config = dict(
    arch='transformer',
    model='audio frame classifier',
    dataset='synthesized solo parts of chorales (CocoChorales)',
    train_examples=39062,
    gain_aug_db=6,
    time_shift_ms=100,
    n_mels=80,
    hop_length=160,
    input='log_mel',
    spec_augment=True,
    win_length=512,
    num_classes=73,
    output_stride=2,
    norm='layernorm',
    norm_position='res_post',
    activation='gelu',
    mlp_ratio=4,
    head_dim=64,
    fused_qkv=True,
    bias='all',
    qk_norm=True,
    layer_scale_init=0.01,
    parallel_block=False,
    inner_norm=False,
    subsampling=2,
    layers=12,
    width=256,
    positions='learned',
    init='lecun_normal',
    optimizer='adamw',
    lr=0.0012,
    beta1=0.9,
    beta2=0.95,
    eps=1e-10,
    grad_clip=1.0,
    gradient_centralization=True,
    adaptive_grad_clip=0.05,
    steps=16300,
    batch_size=192,
    epochs=80.1,
    lr_schedule='wsd',
    decay_fraction=0.3,
    final_lr_fraction=0.01,
    warmup_steps=480,
    weight_decay=0.1,
)
Rows from block 6, named by matrix and row number. Rows with one number belong to one neuron. Each number is 200 + 30 x the weight over its row's rms, rounded and kept within 0 to 999. All counts start at 0. After the name is the row's rms in percent of the matrix's.
# fc1: MLP up (model.blocks.6.mlp.fc1.weight, 1024x256), inputs 192-255
# fc2: MLP down (model.blocks.6.mlp.fc2.weight, 256x1024, transposed), outputs 192-255
fc1.508,105,271,217,184,232,161,210,213,230,227,196,251,217,236,204,250,178,207,205,230,220,187,206,270,161,194,173,225,177,170,255,208,226,194,199,146,160,205,222,162,180,229,233,185,187,196,183,202,214,189,192,210,204,131,161,178,201,196,239,168,169,148,190,161,207
fc1.509,108,228,228,269,213,182,221,174,227,207,157,240,251,209,210,206,191,182,188,209,182,228,195,208,205,175,215,157,203,212,223,182,121,232,194,166,178,151,211,234,230,156,170,149,241,214,212,222,250,199,204,222,173,161,186,181,194,174,181,207,222,186,226,208,181
fc1.510,106,231,193,166,233,195,221,231,167,178,181,199,217,179,177,248,253,197,199,188,216,172,201,184,207,187,247,216,200,201,212,189,149,186,226,157,174,149,219,155,214,237,221,189,193,214,213,167,208,176,152,182,225,169,167,154,210,175,222,211,175,208,176,215,151
fc1.511,099,243,190,187,215,164,149,180,187,136,210,209,225,233,204,172,152,227,216,190,203,208,200,157,206,192,184,188,194,141,172,177,163,203,208,212,258,228,207,226,177,189,171,228,231,207,201,200,203,205,180,206,251,212,187,245,205,215,151,170,265,176,150,218,171
fc1.513,097,188,234,168,208,136,214,208,184,159,164,238,182,214,193,213,191,194,181,264,233,233,260,202,188,169,203,182,225,200,219,144,191,184,205,171,174,193,264,183,193,242,201,223,224,202,232,185,148,190,203,216,221,143,188,210,190,176,181,245,177,178,236,234,266
fc1.515,108,180,270,238,165,215,247,203,167,204,169,212,190,204,136,159,187,198,175,247,230,217,165,239,213,186,194,156,215,179,228,207,197,237,181,209,184,169,204,244,168,200,235,212,200,147,156,193,186,166,201,161,222,147,159,198,147,197,205,201,197,188,301,214,188
fc1.516,090,196,216,167,188,157,190,173,154,155,156,215,208,228,214,207,179,198,189,238,226,227,236,227,198,193,176,203,173,197,176,152,228,191,229,228,201,191,239,220,181,192,198,223,198,179,246,191,170,239,186,178,276,201,240,197,162,195,210,161,239,202,210,228,208
fc1.517,109,170,180,168,196,229,210,198,212,195,224,209,196,227,296,216,165,158,197,219,192,160,193,236,204,244,201,188,182,234,208,239,172,220,244,224,197,152,174,164,239,176,225,100,186,205,194,173,203,188,197,198,112,226,191,230,189,265,166,186,169,182,168,170,163
fc1.518,096,178,232,211,226,164,227,196,184,160,197,237,235,231,141,242,235,184,252,233,222,225,195,157,170,174,220,232,259,213,216,182,251,258,178,133,205,160,233,196,188,207,220,149,213,186,188,195,154,162,226,229,201,167,201,216,207,219,181,167,197,114,248,189,229
fc1.519,095,203,223,207,236,143,197,170,169,182,191,195,190,172,176,181,238,192,162,198,241,214,212,174,153,189,235,221,227,192,226,168,238,242,170,113,217,140,238,193,209,160,242,165,213,175,214,204,170,176,225,206,166,191,206,224,180,222,143,218,210,203,237,228,194
fc1.520,139,204,157,203,196,275,195,169,143,192,136,216,175,186,259,206,209,216,159,261,198,212,268,198,209,263,161,209,205,206,174,193,206,160,221,181,180,214,174,161,182,201,212,216,189,180,176,201,210,184,243,220,170,168,178,190,165,193,174,180,195,181,158,247,184
fc1.521,112,172,217,186,194,189,191,152,176,109,187,210,252,260,184,157,179,208,228,212,194,195,165,212,238,123,225,155,173,184,208,163,194,180,192,133,255,211,181,192,234,226,185,178,216,209,186,224,163,170,225,196,233,169,209,206,171,214,184,184,211,156,223,205,197
fc1.522,097,231,264,192,210,178,217,196,119,175,199,196,197,220,172,214,122,213,205,215,272,212,181,197,148,177,218,199,226,196,195,176,193,238,214,202,230,171,227,214,253,149,232,221,221,227,208,188,200,193,193,207,230,175,197,230,162,204,167,215,216,216,314,233,218
fc1.523,096,198,226,141,197,138,174,208,205,195,210,251,185,237,210,234,233,213,197,246,291,236,214,223,174,186,218,213,185,149,206,133,269,247,208,160,218,186,254,218,196,203,210,189,189,176,227,220,188,208,231,213,232,229,259,216,172,179,198,207,208,171,285,233,233
fc1.524,102,205,198,203,223,160,166,165,196,208,178,216,196,205,206,239,228,196,213,198,222,188,238,203,229,170,203,204,198,248,200,230,148,172,162,201,189,150,202,126,207,191,190,233,252,233,244,208,214,210,177,195,242,189,196,229,236,222,229,214,205,227,247,235,243
fc1.525,095,213,205,195,232,170,185,210,250,227,272,196,201,177,159,216,176,195,204,219,264,228,172,208,187,202,186,221,156,140,186,163,215,243,166,234,281,215,247,200,213,240,204,177,191,199,218,198,171,243,154,153,176,222,218,248,233,207,153,168,234,215,218,248,234
fc1.526,117,201,264,193,253,162,222,226,233,199,176,258,233,211,202,236,176,170,207,209,241,237,222,227,143,130,197,206,229,214,261,185,138,217,181,191,207,219,249,239,213,206,190,154,239,212,229,221,231,214,225,216,197,170,232,254,218,184,188,184,209,162,248,213,190
fc1.527,099,202,211,188,273,213,201,190,252,209,235,199,245,198,133,203,202,216,173,209,193,211,171,231,155,185,177,184,195,212,208,216,183,194,220,256,254,194,238,206,187,225,223,152,218,198,196,192,176,180,183,227,163,163,209,226,227,190,135,188,217,187,161,161,223
fc1.528,096,229,208,205,243,223,151,215,203,192,197,209,207,197,273,242,236,216,189,258,184,230,291,159,182,226,192,178,171,192,216,204,180,184,204,162,195,235,207,167,194,142,212,183,209,171,209,184,220,204,221,200,192,191,180,229,216,238,203,219,179,194,155,211,237
fc1.529,146,192,170,232,198,222,188,192,177,121,218,179,220,234,180,156,155,208,211,172,214,208,180,186,190,172,219,187,189,206,166,180,214,195,270,163,220,205,163,179,188,209,191,198,199,169,200,226,185,211,225,218,247,136,199,189,179,213,198,170,202,165,251,203,171
fc1.530,097,187,240,149,196,145,215,218,136,179,210,170,216,192,173,287,169,188,194,227,252,237,224,219,215,153,258,213,249,238,224,205,178,220,216,162,256,194,251,248,211,188,200,202,205,213,277,209,186,232,226,167,242,221,224,225,180,180,202,211,218,182,254,196,240
fc1.531,099,188,274,219,175,161,201,206,198,213,205,197,163,199,185,235,168,194,188,209,224,205,195,234,175,194,216,143,246,198,211,137,219,202,157,183,262,220,229,128,249,195,194,206,202,258,194,257,115,164,170,183,189,203,177,188,221,238,153,184,261,175,282,199,204
fc1.532,098,145,235,183,217,180,161,183,176,171,192,224,209,190,195,195,189,170,182,201,206,210,246,193,250,186,223,216,187,240,257,214,177,242,219,182,213,206,331,185,185,210,205,163,256,198,242,169,159,183,202,220,193,257,186,177,195,206,229,168,201,208,176,215,229
fc1.534,109,208,196,192,223,159,211,189,179,236,166,178,184,169,186,143,153,172,205,247,185,171,247,205,223,201,208,203,154,176,241,202,224,176,213,219,189,211,193,133,174,214,223,183,176,196,166,244,199,216,190,220,195,195,170,189,192,201,166,233,256,216,240,204,164
fc1.535,100,192,184,175,263,204,213,230,191,186,218,192,195,175,237,154,190,232,172,273,220,206,248,161,216,177,169,192,182,196,233,203,204,186,214,214,239,192,206,216,174,221,220,210,186,210,205,214,214,164,157,187,193,145,207,250,207,259,125,171,217,162,146,211,238
fc1.537,103,179,195,161,190,167,249,198,168,227,202,183,212,230,183,252,202,228,175,240,240,204,196,219,216,166,211,179,213,162,181,152,205,191,209,241,226,238,224,202,202,217,203,192,217,200,262,265,135,211,190,181,237,177,228,196,207,172,232,177,207,167,232,232,240
fc1.538,103,249,189,180,208,180,187,213,192,227,210,211,235,209,200,206,148,158,185,198,169,169,233,240,237,216,214,236,186,231,241,226,115,179,196,178,235,212,247,204,157,229,206,192,218,161,224,166,196,151,214,209,223,223,183,185,189,245,231,166,204,169,181,161,229
fc1.540,087,212,224,242,215,141,208,189,220,196,226,193,227,220,216,225,188,237,245,192,214,261,163,198,176,186,217,162,246,192,169,165,203,269,196,152,169,195,232,234,180,172,182,226,191,237,213,229,201,181,175,149,152,240,210,205,192,249,174,233,236,212,225,212,250
fc1.541,098,152,279,187,221,171,217,237,164,216,172,171,152,207,239,205,193,194,216,210,237,232,215,191,192,209,231,172,227,178,194,128,210,229,216,252,191,232,186,175,258,180,242,190,207,208,204,211,159,200,204,211,194,220,221,204,186,240,230,251,235,196,262,255,214
fc1.542,091,207,232,211,200,177,193,192,165,185,209,224,207,210,145,227,245,170,211,230,261,217,187,167,157,189,219,257,251,178,207,165,268,229,197,182,219,177,220,171,202,189,223,141,216,165,245,206,131,189,232,228,189,152,219,233,193,197,181,163,213,120,213,234,232
fc1.543,113,255,233,227,225,161,260,149,162,199,226,237,280,211,233,217,206,199,228,201,207,222,229,247,161,236,230,191,197,197,220,207,227,229,204,161,196,199,216,205,206,175,193,148,207,198,203,186,215,198,172,250,233,215,183,188,145,196,188,221,217,222,216,208,196
fc1.544,096,222,215,240,200,199,204,181,155,162,168,201,191,172,234,181,200,174,190,198,197,228,222,224,221,216,193,181,173,191,226,169,204,185,182,211,223,183,205,162,176,211,219,221,229,194,216,192,179,146,206,203,179,182,168,149,189,202,209,148,231,180,203,274,205
fc1.545,104,160,206,190,214,164,215,188,223,174,196,213,194,178,166,208,210,177,189,209,227,176,176,190,189,201,212,212,197,182,202,191,300,186,167,254,264,168,217,205,198,273,207,189,190,186,220,214,191,220,186,177,166,161,221,211,190,175,137,235,209,149,194,209,191
fc1.546,099,187,229,208,222,180,208,172,229,234,239,246,191,188,167,216,198,241,159,200,247,203,221,212,206,172,147,204,226,243,197,193,167,183,188,252,207,208,227,153,167,205,183,175,187,170,227,190,232,233,213,232,176,210,192,175,272,103,184,215,210,199,195,213,255
fc1.547,088,213,194,200,216,106,188,211,205,178,191,245,189,225,224,180,200,185,187,247,270,212,198,248,215,168,175,211,160,209,210,146,233,198,173,114,222,203,294,177,192,212,210,245,220,233,220,241,193,147,201,234,246,226,173,175,179,207,198,148,224,201,214,172,191
fc1.548,101,206,291,168,191,206,239,230,182,159,205,188,192,172,188,244,240,203,202,199,199,274,189,191,178,159,273,184,240,171,205,197,182,180,211,221,252,197,247,218,200,209,172,191,215,199,223,237,237,223,192,232,212,177,195,191,168,219,224,215,236,130,220,176,192
fc1.549,108,182,190,209,228,256,182,184,169,246,171,235,161,208,142,271,187,218,179,235,164,160,240,200,171,222,236,208,162,201,206,219,175,163,252,170,196,207,202,126,257,180,225,162,197,196,229,181,200,174,237,211,165,158,207,192,183,187,166,187,174,153,183,267,179
fc1.550,097,239,194,193,131,179,238,191,169,239,236,186,152,231,157,212,241,209,206,195,197,205,198,285,216,172,212,154,223,165,163,160,241,192,202,197,187,190,203,168,200,210,151,198,224,187,193,270,168,209,170,134,175,212,155,172,176,184,153,222,227,214,244,237,238
fc1.551,094,210,207,192,253,158,228,162,216,184,236,218,187,173,215,187,206,234,188,200,203,204,246,216,204,168,233,229,158,171,208,133,230,239,157,133,221,197,258,197,221,235,235,211,246,219,222,236,191,163,193,206,187,205,221,204,206,169,140,158,192,173,178,225,219
fc1.552,090,216,220,177,228,197,200,234,213,225,221,205,186,226,184,218,247,237,211,288,227,225,259,232,185,199,195,217,176,158,272,232,190,181,182,139,217,228,205,202,201,207,245,208,187,186,239,191,180,184,234,216,168,184,214,236,177,193,188,199,180,151,217,179,197
fc1.553,089,179,221,243,196,180,205,162,192,217,173,202,210,180,211,202,174,199,200,234,249,228,192,217,218,204,206,174,182,186,185,143,235,245,203,163,199,255,201,183,180,165,207,175,194,176,200,254,173,209,219,207,228,227,210,190,198,197,259,171,235,179,186,249,188
fc1.554,089,205,201,181,157,149,217,173,154,180,224,231,196,235,186,219,159,220,201,238,245,211,201,252,237,178,198,214,203,173,154,125,218,212,204,198,168,187,231,185,210,201,230,226,213,140,222,215,151,154,202,198,194,175,256,210,175,245,206,194,247,200,193,220,203
fc1.555,099,224,215,171,218,180,227,193,164,154,193,225,205,182,231,183,224,213,198,217,190,198,204,234,210,144,173,217,150,198,215,159,204,236,180,124,225,187,272,236,211,226,249,248,250,205,229,222,224,168,210,230,188,173,175,172,203,172,209,145,212,216,191,209,180
fc1.556,095,202,220,165,189,185,250,259,158,181,164,176,166,146,168,257,174,234,221,208,221,198,229,231,204,208,228,179,251,162,238,177,205,165,181,267,299,189,211,219,226,176,224,194,168,234,200,190,153,239,199,147,209,228,211,241,178,190,194,249,202,154,271,218,205
fc1.557,091,174,268,227,283,151,216,145,145,224,168,248,213,217,213,190,128,187,174,283,223,207,268,183,173,209,191,203,162,245,228,177,241,233,244,139,209,200,276,237,187,193,150,166,206,180,247,193,204,175,208,221,202,178,225,190,195,215,198,190,195,210,197,240,197
fc1.558,102,200,243,137,255,149,207,181,223,179,204,256,198,210,171,254,193,169,161,231,213,269,213,196,195,172,218,164,178,181,203,135,156,222,235,161,231,224,275,242,248,223,198,196,244,221,255,214,179,262,187,181,204,141,165,252,196,188,191,217,187,212,255,267,221
fc1.559,091,196,221,201,185,158,204,214,151,149,209,236,215,231,210,193,151,250,184,263,203,218,206,223,189,205,200,226,196,182,182,158,188,223,189,189,205,227,235,209,205,212,189,194,240,207,258,233,170,220,187,218,263,197,196,210,213,191,166,186,241,145,187,212,235
fc1.560,109,215,163,232,217,247,204,197,166,196,140,211,202,179,252,214,231,218,174,265,208,209,274,233,182,251,182,193,193,183,213,181,211,181,172,183,195,218,182,164,192,199,229,217,197,185,209,186,216,183,213,229,144,176,160,208,186,206,167,209,178,163,149,219,206
fc1.561,088,205,235,170,211,136,208,193,139,167,175,211,224,166,203,209,147,164,223,269,236,241,240,206,192,179,196,192,168,175,220,167,175,210,186,184,215,208,222,213,219,191,187,181,232,180,257,194,185,163,196,211,204,148,197,192,153,192,203,173,270,209,258,221,245
fc1.563,105,137,189,184,261,170,187,212,198,223,203,261,192,202,201,233,199,207,194,246,224,189,221,268,152,199,172,215,218,192,226,166,224,212,207,140,213,215,251,178,203,235,222,189,240,269,209,174,167,208,210,211,170,158,172,213,199,222,228,172,200,216,185,216,228
fc1.564,094,233,237,154,210,181,191,190,212,240,259,234,240,216,157,240,191,198,217,250,206,201,211,268,218,203,202,237,240,225,240,232,164,186,189,179,189,216,238,176,176,259,198,171,220,144,232,138,203,183,186,175,191,220,193,161,206,213,212,183,191,204,165,220,232
fc2.508,074,216,136,185,197,165,206,174,179,293,196,202,194,213,175,205,161,266,201,163,173,187,165,215,156,168,180,213,181,141,189,188,196,202,226,214,207,217,148,196,171,191,190,215,177,192,164,183,178,205,167,180,200,188,190,233,148,306,207,210,182,197,175,152,210
fc2.509,073,266,220,175,166,193,192,175,188,182,182,174,205,175,145,216,230,186,182,225,219,205,127,209,175,102,212,191,229,212,180,194,185,221,89,178,189,198,252,187,149,170,199,206,221,201,160,240,187,171,154,237,191,176,201,178,237,154,158,165,190,188,213,158,198
fc2.510,090,218,141,208,190,142,221,174,211,245,212,192,176,225,154,223,193,203,183,213,180,209,155,263,225,168,216,229,198,101,164,212,199,191,168,191,200,218,185,196,208,186,171,189,230,186,236,206,178,231,221,276,238,195,189,210,162,236,189,176,207,185,132,202,234
fc2.511,092,244,175,214,241,192,240,216,219,169,189,236,215,204,182,193,124,165,189,222,247,225,266,155,207,211,226,231,220,216,212,231,222,232,216,209,240,236,230,214,191,210,236,232,198,233,240,184,182,229,162,167,253,231,233,236,171,213,201,229,212,229,177,205,232
fc2.513,099,177,137,186,230,123,185,188,196,234,176,164,171,193,177,213,187,177,196,147,148,185,235,202,219,184,224,191,154,207,199,193,190,192,229,201,197,182,225,196,190,202,168,100,224,189,235,168,210,184,163,227,189,190,181,210,158,202,215,195,211,186,166,240,196
fc2.515,082,228,140,208,207,201,212,201,224,209,230,194,199,227,246,201,242,217,187,222,204,221,133,218,187,227,154,211,204,184,224,212,202,196,202,216,230,218,151,199,248,204,187,204,217,225,200,145,234,206,236,214,218,196,194,219,198,213,178,185,227,201,199,214,227
fc2.516,155,195,123,191,227,131,186,186,213,219,184,173,162,178,166,212,181,181,173,155,170,179,200,214,212,173,221,193,177,202,225,163,185,182,204,181,191,201,221,177,192,193,165,134,233,195,233,189,188,187,190,208,183,199,184,210,153,200,212,171,188,192,189,233,232
fc2.517,069,259,264,212,220,232,181,217,141,200,174,227,220,138,74,247,193,152,186,175,154,209,212,250,224,248,197,184,216,200,240,194,201,204,187,184,202,193,197,216,179,219,238,253,182,154,240,246,221,201,177,234,215,200,196,189,213,110,182,175,175,204,199,210,164
fc2.518,089,199,141,192,216,177,238,209,212,222,204,212,198,226,180,205,270,125,210,175,188,205,186,180,176,183,240,216,215,257,225,218,216,231,168,192,209,237,283,212,194,175,205,116,244,229,172,151,193,212,255,248,226,219,204,244,152,186,206,155,192,222,211,187,257
fc2.519,090,160,135,213,220,179,223,208,213,230,172,225,185,220,186,216,210,197,211,167,177,237,186,174,211,212,218,234,225,243,220,182,225,246,185,199,217,241,228,226,220,189,202,157,220,202,215,196,221,190,209,201,194,237,211,244,165,208,226,194,235,212,248,201,255
fc2.520,165,198,306,212,200,206,180,222,202,220,201,186,195,205,204,197,204,196,204,208,215,199,187,203,185,198,187,171,206,188,204,203,207,194,196,216,186,165,189,190,191,206,196,214,163,192,207,201,199,195,193,205,203,184,191,162,274,204,200,199,194,176,195,190,133
fc2.521,070,163,184,197,200,262,190,203,201,173,194,201,190,220,193,201,155,226,200,209,193,201,235,198,231,196,184,184,183,230,143,189,175,202,327,198,195,221,170,192,168,217,224,222,160,177,183,214,92,191,135,140,221,210,231,221,184,147,205,169,187,192,216,204,236
fc2.522,078,222,115,197,215,170,209,186,234,224,221,189,188,229,201,233,183,226,200,192,206,191,181,225,157,184,240,216,205,223,233,198,200,206,185,143,202,217,244,183,204,213,187,138,225,224,198,193,170,214,263,211,180,203,201,218,176,250,197,156,183,193,170,156,225
fc2.523,117,199,122,197,234,131,202,182,202,211,191,204,189,203,187,187,181,175,200,149,164,193,230,191,206,195,226,201,198,223,235,160,179,191,220,176,199,224,226,194,177,221,167,144,244,195,215,213,201,188,183,193,215,217,194,225,157,216,228,195,178,202,194,228,246
fc2.524,090,200,143,215,211,151,246,212,218,200,223,207,229,179,197,183,174,134,238,152,201,244,207,173,224,194,225,244,216,225,202,212,219,213,192,169,234,246,247,222,163,240,209,213,215,222,206,154,191,235,180,164,207,207,201,237,141,214,245,223,201,232,164,217,242
fc2.525,066,262,152,197,172,206,219,215,190,172,185,183,177,178,182,164,201,189,221,244,212,189,191,200,210,189,202,190,218,226,193,195,209,183,257,191,219,198,216,222,211,179,163,176,187,206,183,247,209,227,152,208,209,212,198,217,196,206,209,205,227,180,257,141,243
fc2.526,079,168,136,207,206,150,203,183,163,169,203,188,161,177,189,291,225,198,169,199,169,224,239,234,163,182,199,218,180,204,224,186,161,159,156,174,202,202,211,193,164,171,180,177,290,211,208,203,245,212,239,269,188,179,207,221,164,192,208,140,198,181,164,233,232
fc2.527,079,217,154,225,152,156,200,209,206,180,165,181,173,191,201,220,149,188,201,170,205,195,163,202,162,161,259,187,205,199,138,158,173,181,203,214,201,187,218,188,200,171,180,203,271,181,166,230,175,187,197,195,220,190,171,206,158,255,285,214,214,166,218,190,215
fc2.528,111,221,303,215,192,176,179,209,200,219,205,183,194,214,187,194,188,186,199,209,201,177,192,204,187,193,188,184,207,191,210,196,200,189,194,185,169,165,200,186,185,189,162,209,152,197,188,199,178,200,205,188,201,175,188,152,265,214,213,195,186,190,195,185,138
fc2.529,109,182,247,208,150,297,203,202,181,175,225,185,219,227,237,183,220,215,188,226,221,259,211,212,218,232,199,217,237,239,181,230,226,217,312,244,220,190,166,212,227,203,217,187,190,200,193,214,157,228,183,148,225,176,188,176,197,190,197,219,208,159,222,175,160
fc2.530,103,196,133,176,217,136,157,182,179,213,161,182,179,195,173,206,162,171,160,143,151,194,229,238,245,201,214,184,174,214,230,170,179,172,228,178,187,196,215,170,163,218,193,169,210,176,226,188,230,183,187,196,217,172,186,202,154,214,195,181,191,196,172,211,207
fc2.531,099,194,115,181,238,175,226,154,209,170,174,201,193,203,200,174,226,204,184,199,173,203,199,219,211,179,256,228,181,189,167,187,211,210,192,208,202,225,216,217,180,189,196,173,209,208,164,176,163,210,191,213,173,209,215,239,142,181,167,241,205,206,203,186,243
fc2.532,086,220,124,205,211,168,243,192,221,157,189,202,200,188,180,194,203,131,194,160,189,227,204,211,234,205,232,221,206,242,213,176,222,227,192,198,224,238,268,215,172,186,196,150,237,215,193,140,242,208,217,211,190,229,206,247,152,165,187,213,196,244,221,208,259
fc2.534,086,189,203,192,168,243,182,188,165,217,196,212,205,162,229,187,253,225,128,218,154,189,202,155,184,202,247,196,164,181,232,192,194,208,176,192,155,214,198,183,153,182,229,179,183,205,195,162,235,208,211,184,119,177,198,189,183,226,143,209,154,203,180,194,210
fc2.535,069,184,270,226,237,207,200,226,226,237,161,165,145,229,150,197,198,186,182,164,195,226,190,185,178,205,198,203,232,197,200,187,215,188,232,273,209,186,205,213,152,191,158,182,132,219,188,172,196,229,167,178,232,161,195,202,228,208,189,206,209,188,158,197,154
fc2.537,129,212,119,171,221,124,201,173,198,208,185,193,182,208,174,189,189,138,176,164,180,194,202,201,206,171,203,210,184,200,212,175,196,193,229,177,193,221,241,190,175,204,174,138,225,214,199,186,191,186,190,209,204,192,198,219,148,203,213,170,174,211,197,204,226
fc2.538,072,209,164,210,225,142,212,170,220,230,204,194,168,201,150,200,161,146,221,108,204,182,221,243,249,200,169,206,196,235,217,183,173,178,198,167,197,210,262,185,182,196,174,159,280,201,231,142,257,178,235,214,224,234,194,204,181,210,219,173,171,218,166,172,230
fc2.540,064,204,152,224,234,202,221,168,218,191,183,252,208,217,154,175,208,181,182,169,204,227,178,247,199,179,194,242,219,196,191,205,218,221,166,180,225,236,194,234,183,206,219,170,218,197,176,214,167,207,176,187,164,191,214,230,172,216,173,195,191,244,200,176,242
fc2.541,108,198,116,193,200,165,228,183,230,213,206,187,181,193,188,177,165,201,185,173,171,198,205,178,229,151,214,213,190,205,179,187,200,216,180,184,193,238,232,184,170,194,195,168,237,184,177,172,198,182,177,210,189,219,198,245,149,183,165,213,175,249,194,169,243
fc2.542,083,200,131,192,203,182,224,232,210,246,193,168,182,204,188,224,250,139,188,177,170,186,175,185,181,193,233,181,208,259,231,182,202,213,179,221,199,195,262,193,202,201,179,135,227,230,179,182,191,204,208,204,230,190,168,207,160,183,232,172,205,196,205,190,239
fc2.543,068,137,166,216,240,175,213,219,237,210,196,200,202,245,226,235,98,217,233,157,187,220,182,231,200,213,288,206,184,176,186,205,206,205,216,234,227,231,209,189,203,216,184,182,201,207,226,185,250,215,238,257,229,214,194,229,187,254,238,228,219,213,209,244,232
fc2.544,067,243,201,247,225,248,209,254,161,177,208,171,253,219,220,203,193,229,187,231,160,131,224,265,214,247,222,172,184,222,242,229,215,148,205,207,202,210,150,185,213,214,154,203,212,228,184,192,224,253,188,229,244,139,137,184,234,145,218,230,196,167,152,188,198
fc2.545,070,208,171,197,150,295,175,195,176,119,167,164,224,165,188,207,184,226,220,254,154,184,256,157,166,166,291,185,174,185,185,218,216,174,254,157,168,178,196,208,248,156,200,187,186,201,146,154,254,182,156,227,142,173,160,176,189,182,191,191,182,188,187,172,208
fc2.546,079,189,138,231,226,144,181,211,239,171,204,167,191,194,210,219,211,121,204,169,180,200,212,192,223,199,228,193,186,218,200,171,203,171,197,193,184,196,215,193,221,212,162,155,229,229,199,176,188,187,164,143,193,191,196,196,167,232,276,166,189,184,183,223,196
fc2.547,091,185,182,198,231,173,211,201,182,181,197,240,214,182,184,196,159,122,206,176,234,227,197,190,197,176,232,253,188,192,175,187,213,252,199,175,231,252,250,225,167,221,239,173,205,211,188,164,162,211,194,219,219,189,272,248,182,186,232,189,217,239,198,270,239
fc2.548,065,139,163,225,210,195,184,196,170,209,214,210,173,219,192,248,196,198,141,200,194,218,129,257,205,182,192,160,225,217,148,159,198,203,202,222,187,184,209,202,200,193,194,189,220,186,210,191,224,165,201,207,187,177,167,180,190,238,182,176,221,168,178,192,171
fc2.549,097,189,255,247,159,237,192,254,224,215,212,148,209,208,217,237,219,199,184,217,199,219,210,180,213,247,199,177,234,197,196,209,157,155,240,249,184,179,142,198,251,209,173,208,138,207,212,199,190,239,193,209,234,147,164,146,226,211,225,224,174,174,136,190,164
fc2.550,108,233,147,156,164,204,176,149,196,181,181,179,178,178,205,185,175,243,206,190,170,204,191,203,188,176,194,186,171,164,142,169,187,183,212,179,180,197,207,188,199,164,196,204,228,165,172,244,206,158,182,165,141,207,174,189,159,228,161,199,185,200,246,197,209
fc2.551,080,190,153,213,255,177,208,203,192,241,181,245,194,185,200,224,184,191,227,219,231,237,194,199,177,205,190,232,170,158,200,187,214,252,212,192,246,244,215,228,204,184,223,203,168,248,201,179,162,224,177,255,228,164,251,252,150,234,260,174,240,253,218,235,260
fc2.552,061,187,262,219,175,189,197,220,204,255,176,207,153,229,227,196,165,214,141,203,157,194,194,190,204,183,220,162,195,199,225,184,205,203,200,223,159,200,164,199,151,175,186,180,111,204,204,177,202,171,179,215,206,197,183,201,229,290,223,220,178,219,184,196,178
fc2.553,137,189,120,185,219,112,207,161,204,218,175,198,157,185,178,200,184,177,168,150,177,190,184,207,207,171,214,212,189,188,212,168,189,214,204,172,185,221,227,192,177,182,189,140,218,201,217,180,195,173,186,207,178,212,195,220,149,223,185,191,185,210,202,218,238
fc2.554,130,198,121,173,215,141,199,181,193,236,168,197,168,192,167,218,177,174,183,140,173,201,183,203,211,161,233,205,181,194,237,176,194,215,201,188,179,217,221,190,191,205,183,142,235,206,219,207,188,181,185,201,182,215,189,226,155,212,209,208,184,214,193,213,240
fc2.555,110,223,141,232,254,179,246,219,243,209,241,226,207,176,195,212,207,218,207,219,222,232,173,196,166,206,199,244,163,187,189,208,218,218,192,215,260,259,238,225,208,202,208,181,174,244,209,180,203,251,188,249,231,191,235,271,155,198,211,197,199,256,185,217,270
fc2.556,093,187,135,179,223,198,188,174,202,199,175,168,169,184,220,221,153,199,179,167,178,182,197,207,232,201,218,185,153,229,206,146,153,170,229,193,190,189,185,164,207,201,169,175,208,175,212,164,245,166,199,186,169,202,182,184,150,159,190,236,194,197,185,226,221
fc2.557,083,172,137,195,219,138,215,183,210,232,175,211,153,174,171,216,171,235,178,211,158,212,164,188,147,169,216,236,197,231,190,178,207,232,180,199,217,235,202,186,211,183,190,156,193,208,223,240,188,173,207,210,164,204,200,230,186,211,200,183,197,203,206,182,215
fc2.558,102,225,125,204,220,138,201,212,200,217,171,153,151,194,187,200,165,190,177,194,149,179,201,179,183,191,223,185,179,209,235,175,190,178,223,195,188,210,213,196,159,164,140,168,215,221,203,205,219,207,198,238,210,181,161,202,167,236,216,198,185,182,189,194,220
fc2.559,143,190,102,187,239,153,226,173,192,206,178,207,172,201,197,193,157,183,196,142,176,198,204,191,208,181,212,219,177,200,185,186,191,204,204,195,211,231,242,210,203,207,199,171,236,216,222,202,206,188,197,200,225,228,208,232,136,199,218,184,185,217,186,216,258
fc2.560,158,206,308,209,197,198,174,230,199,210,198,188,204,199,201,189,195,195,212,199,203,181,190,204,194,201,189,166,201,185,208,199,200,196,195,215,178,158,200,193,192,204,182,216,158,191,203,201,199,192,186,202,208,177,191,159,270,197,200,197,200,176,190,191,141
fc2.561,150,213,128,176,232,115,182,170,208,214,171,174,148,189,187,221,180,189,161,144,176,170,200,204,207,175,210,197,170,193,231,175,178,180,205,177,188,193,222,167,198,170,175,158,230,189,218,196,208,175,188,206,186,184,183,199,159,204,196,181,174,194,177,224,212
fc2.563,065,203,218,197,187,206,183,192,194,186,210,167,175,173,173,152,234,279,197,169,205,188,275,191,213,212,224,148,201,235,228,172,191,154,203,198,162,176,209,187,205,168,139,228,171,178,193,207,204,179,208,206,230,199,186,174,222,185,287,217,184,181,197,215,160
fc2.564,061,199,150,173,206,182,185,198,175,212,160,192,186,219,180,257,191,141,209,154,189,186,193,234,195,158,243,200,176,195,185,180,191,179,184,202,171,211,232,192,214,212,178,176,246,190,212,189,267,202,222,240,249,149,187,213,168,188,250,181,235,212,184,171,205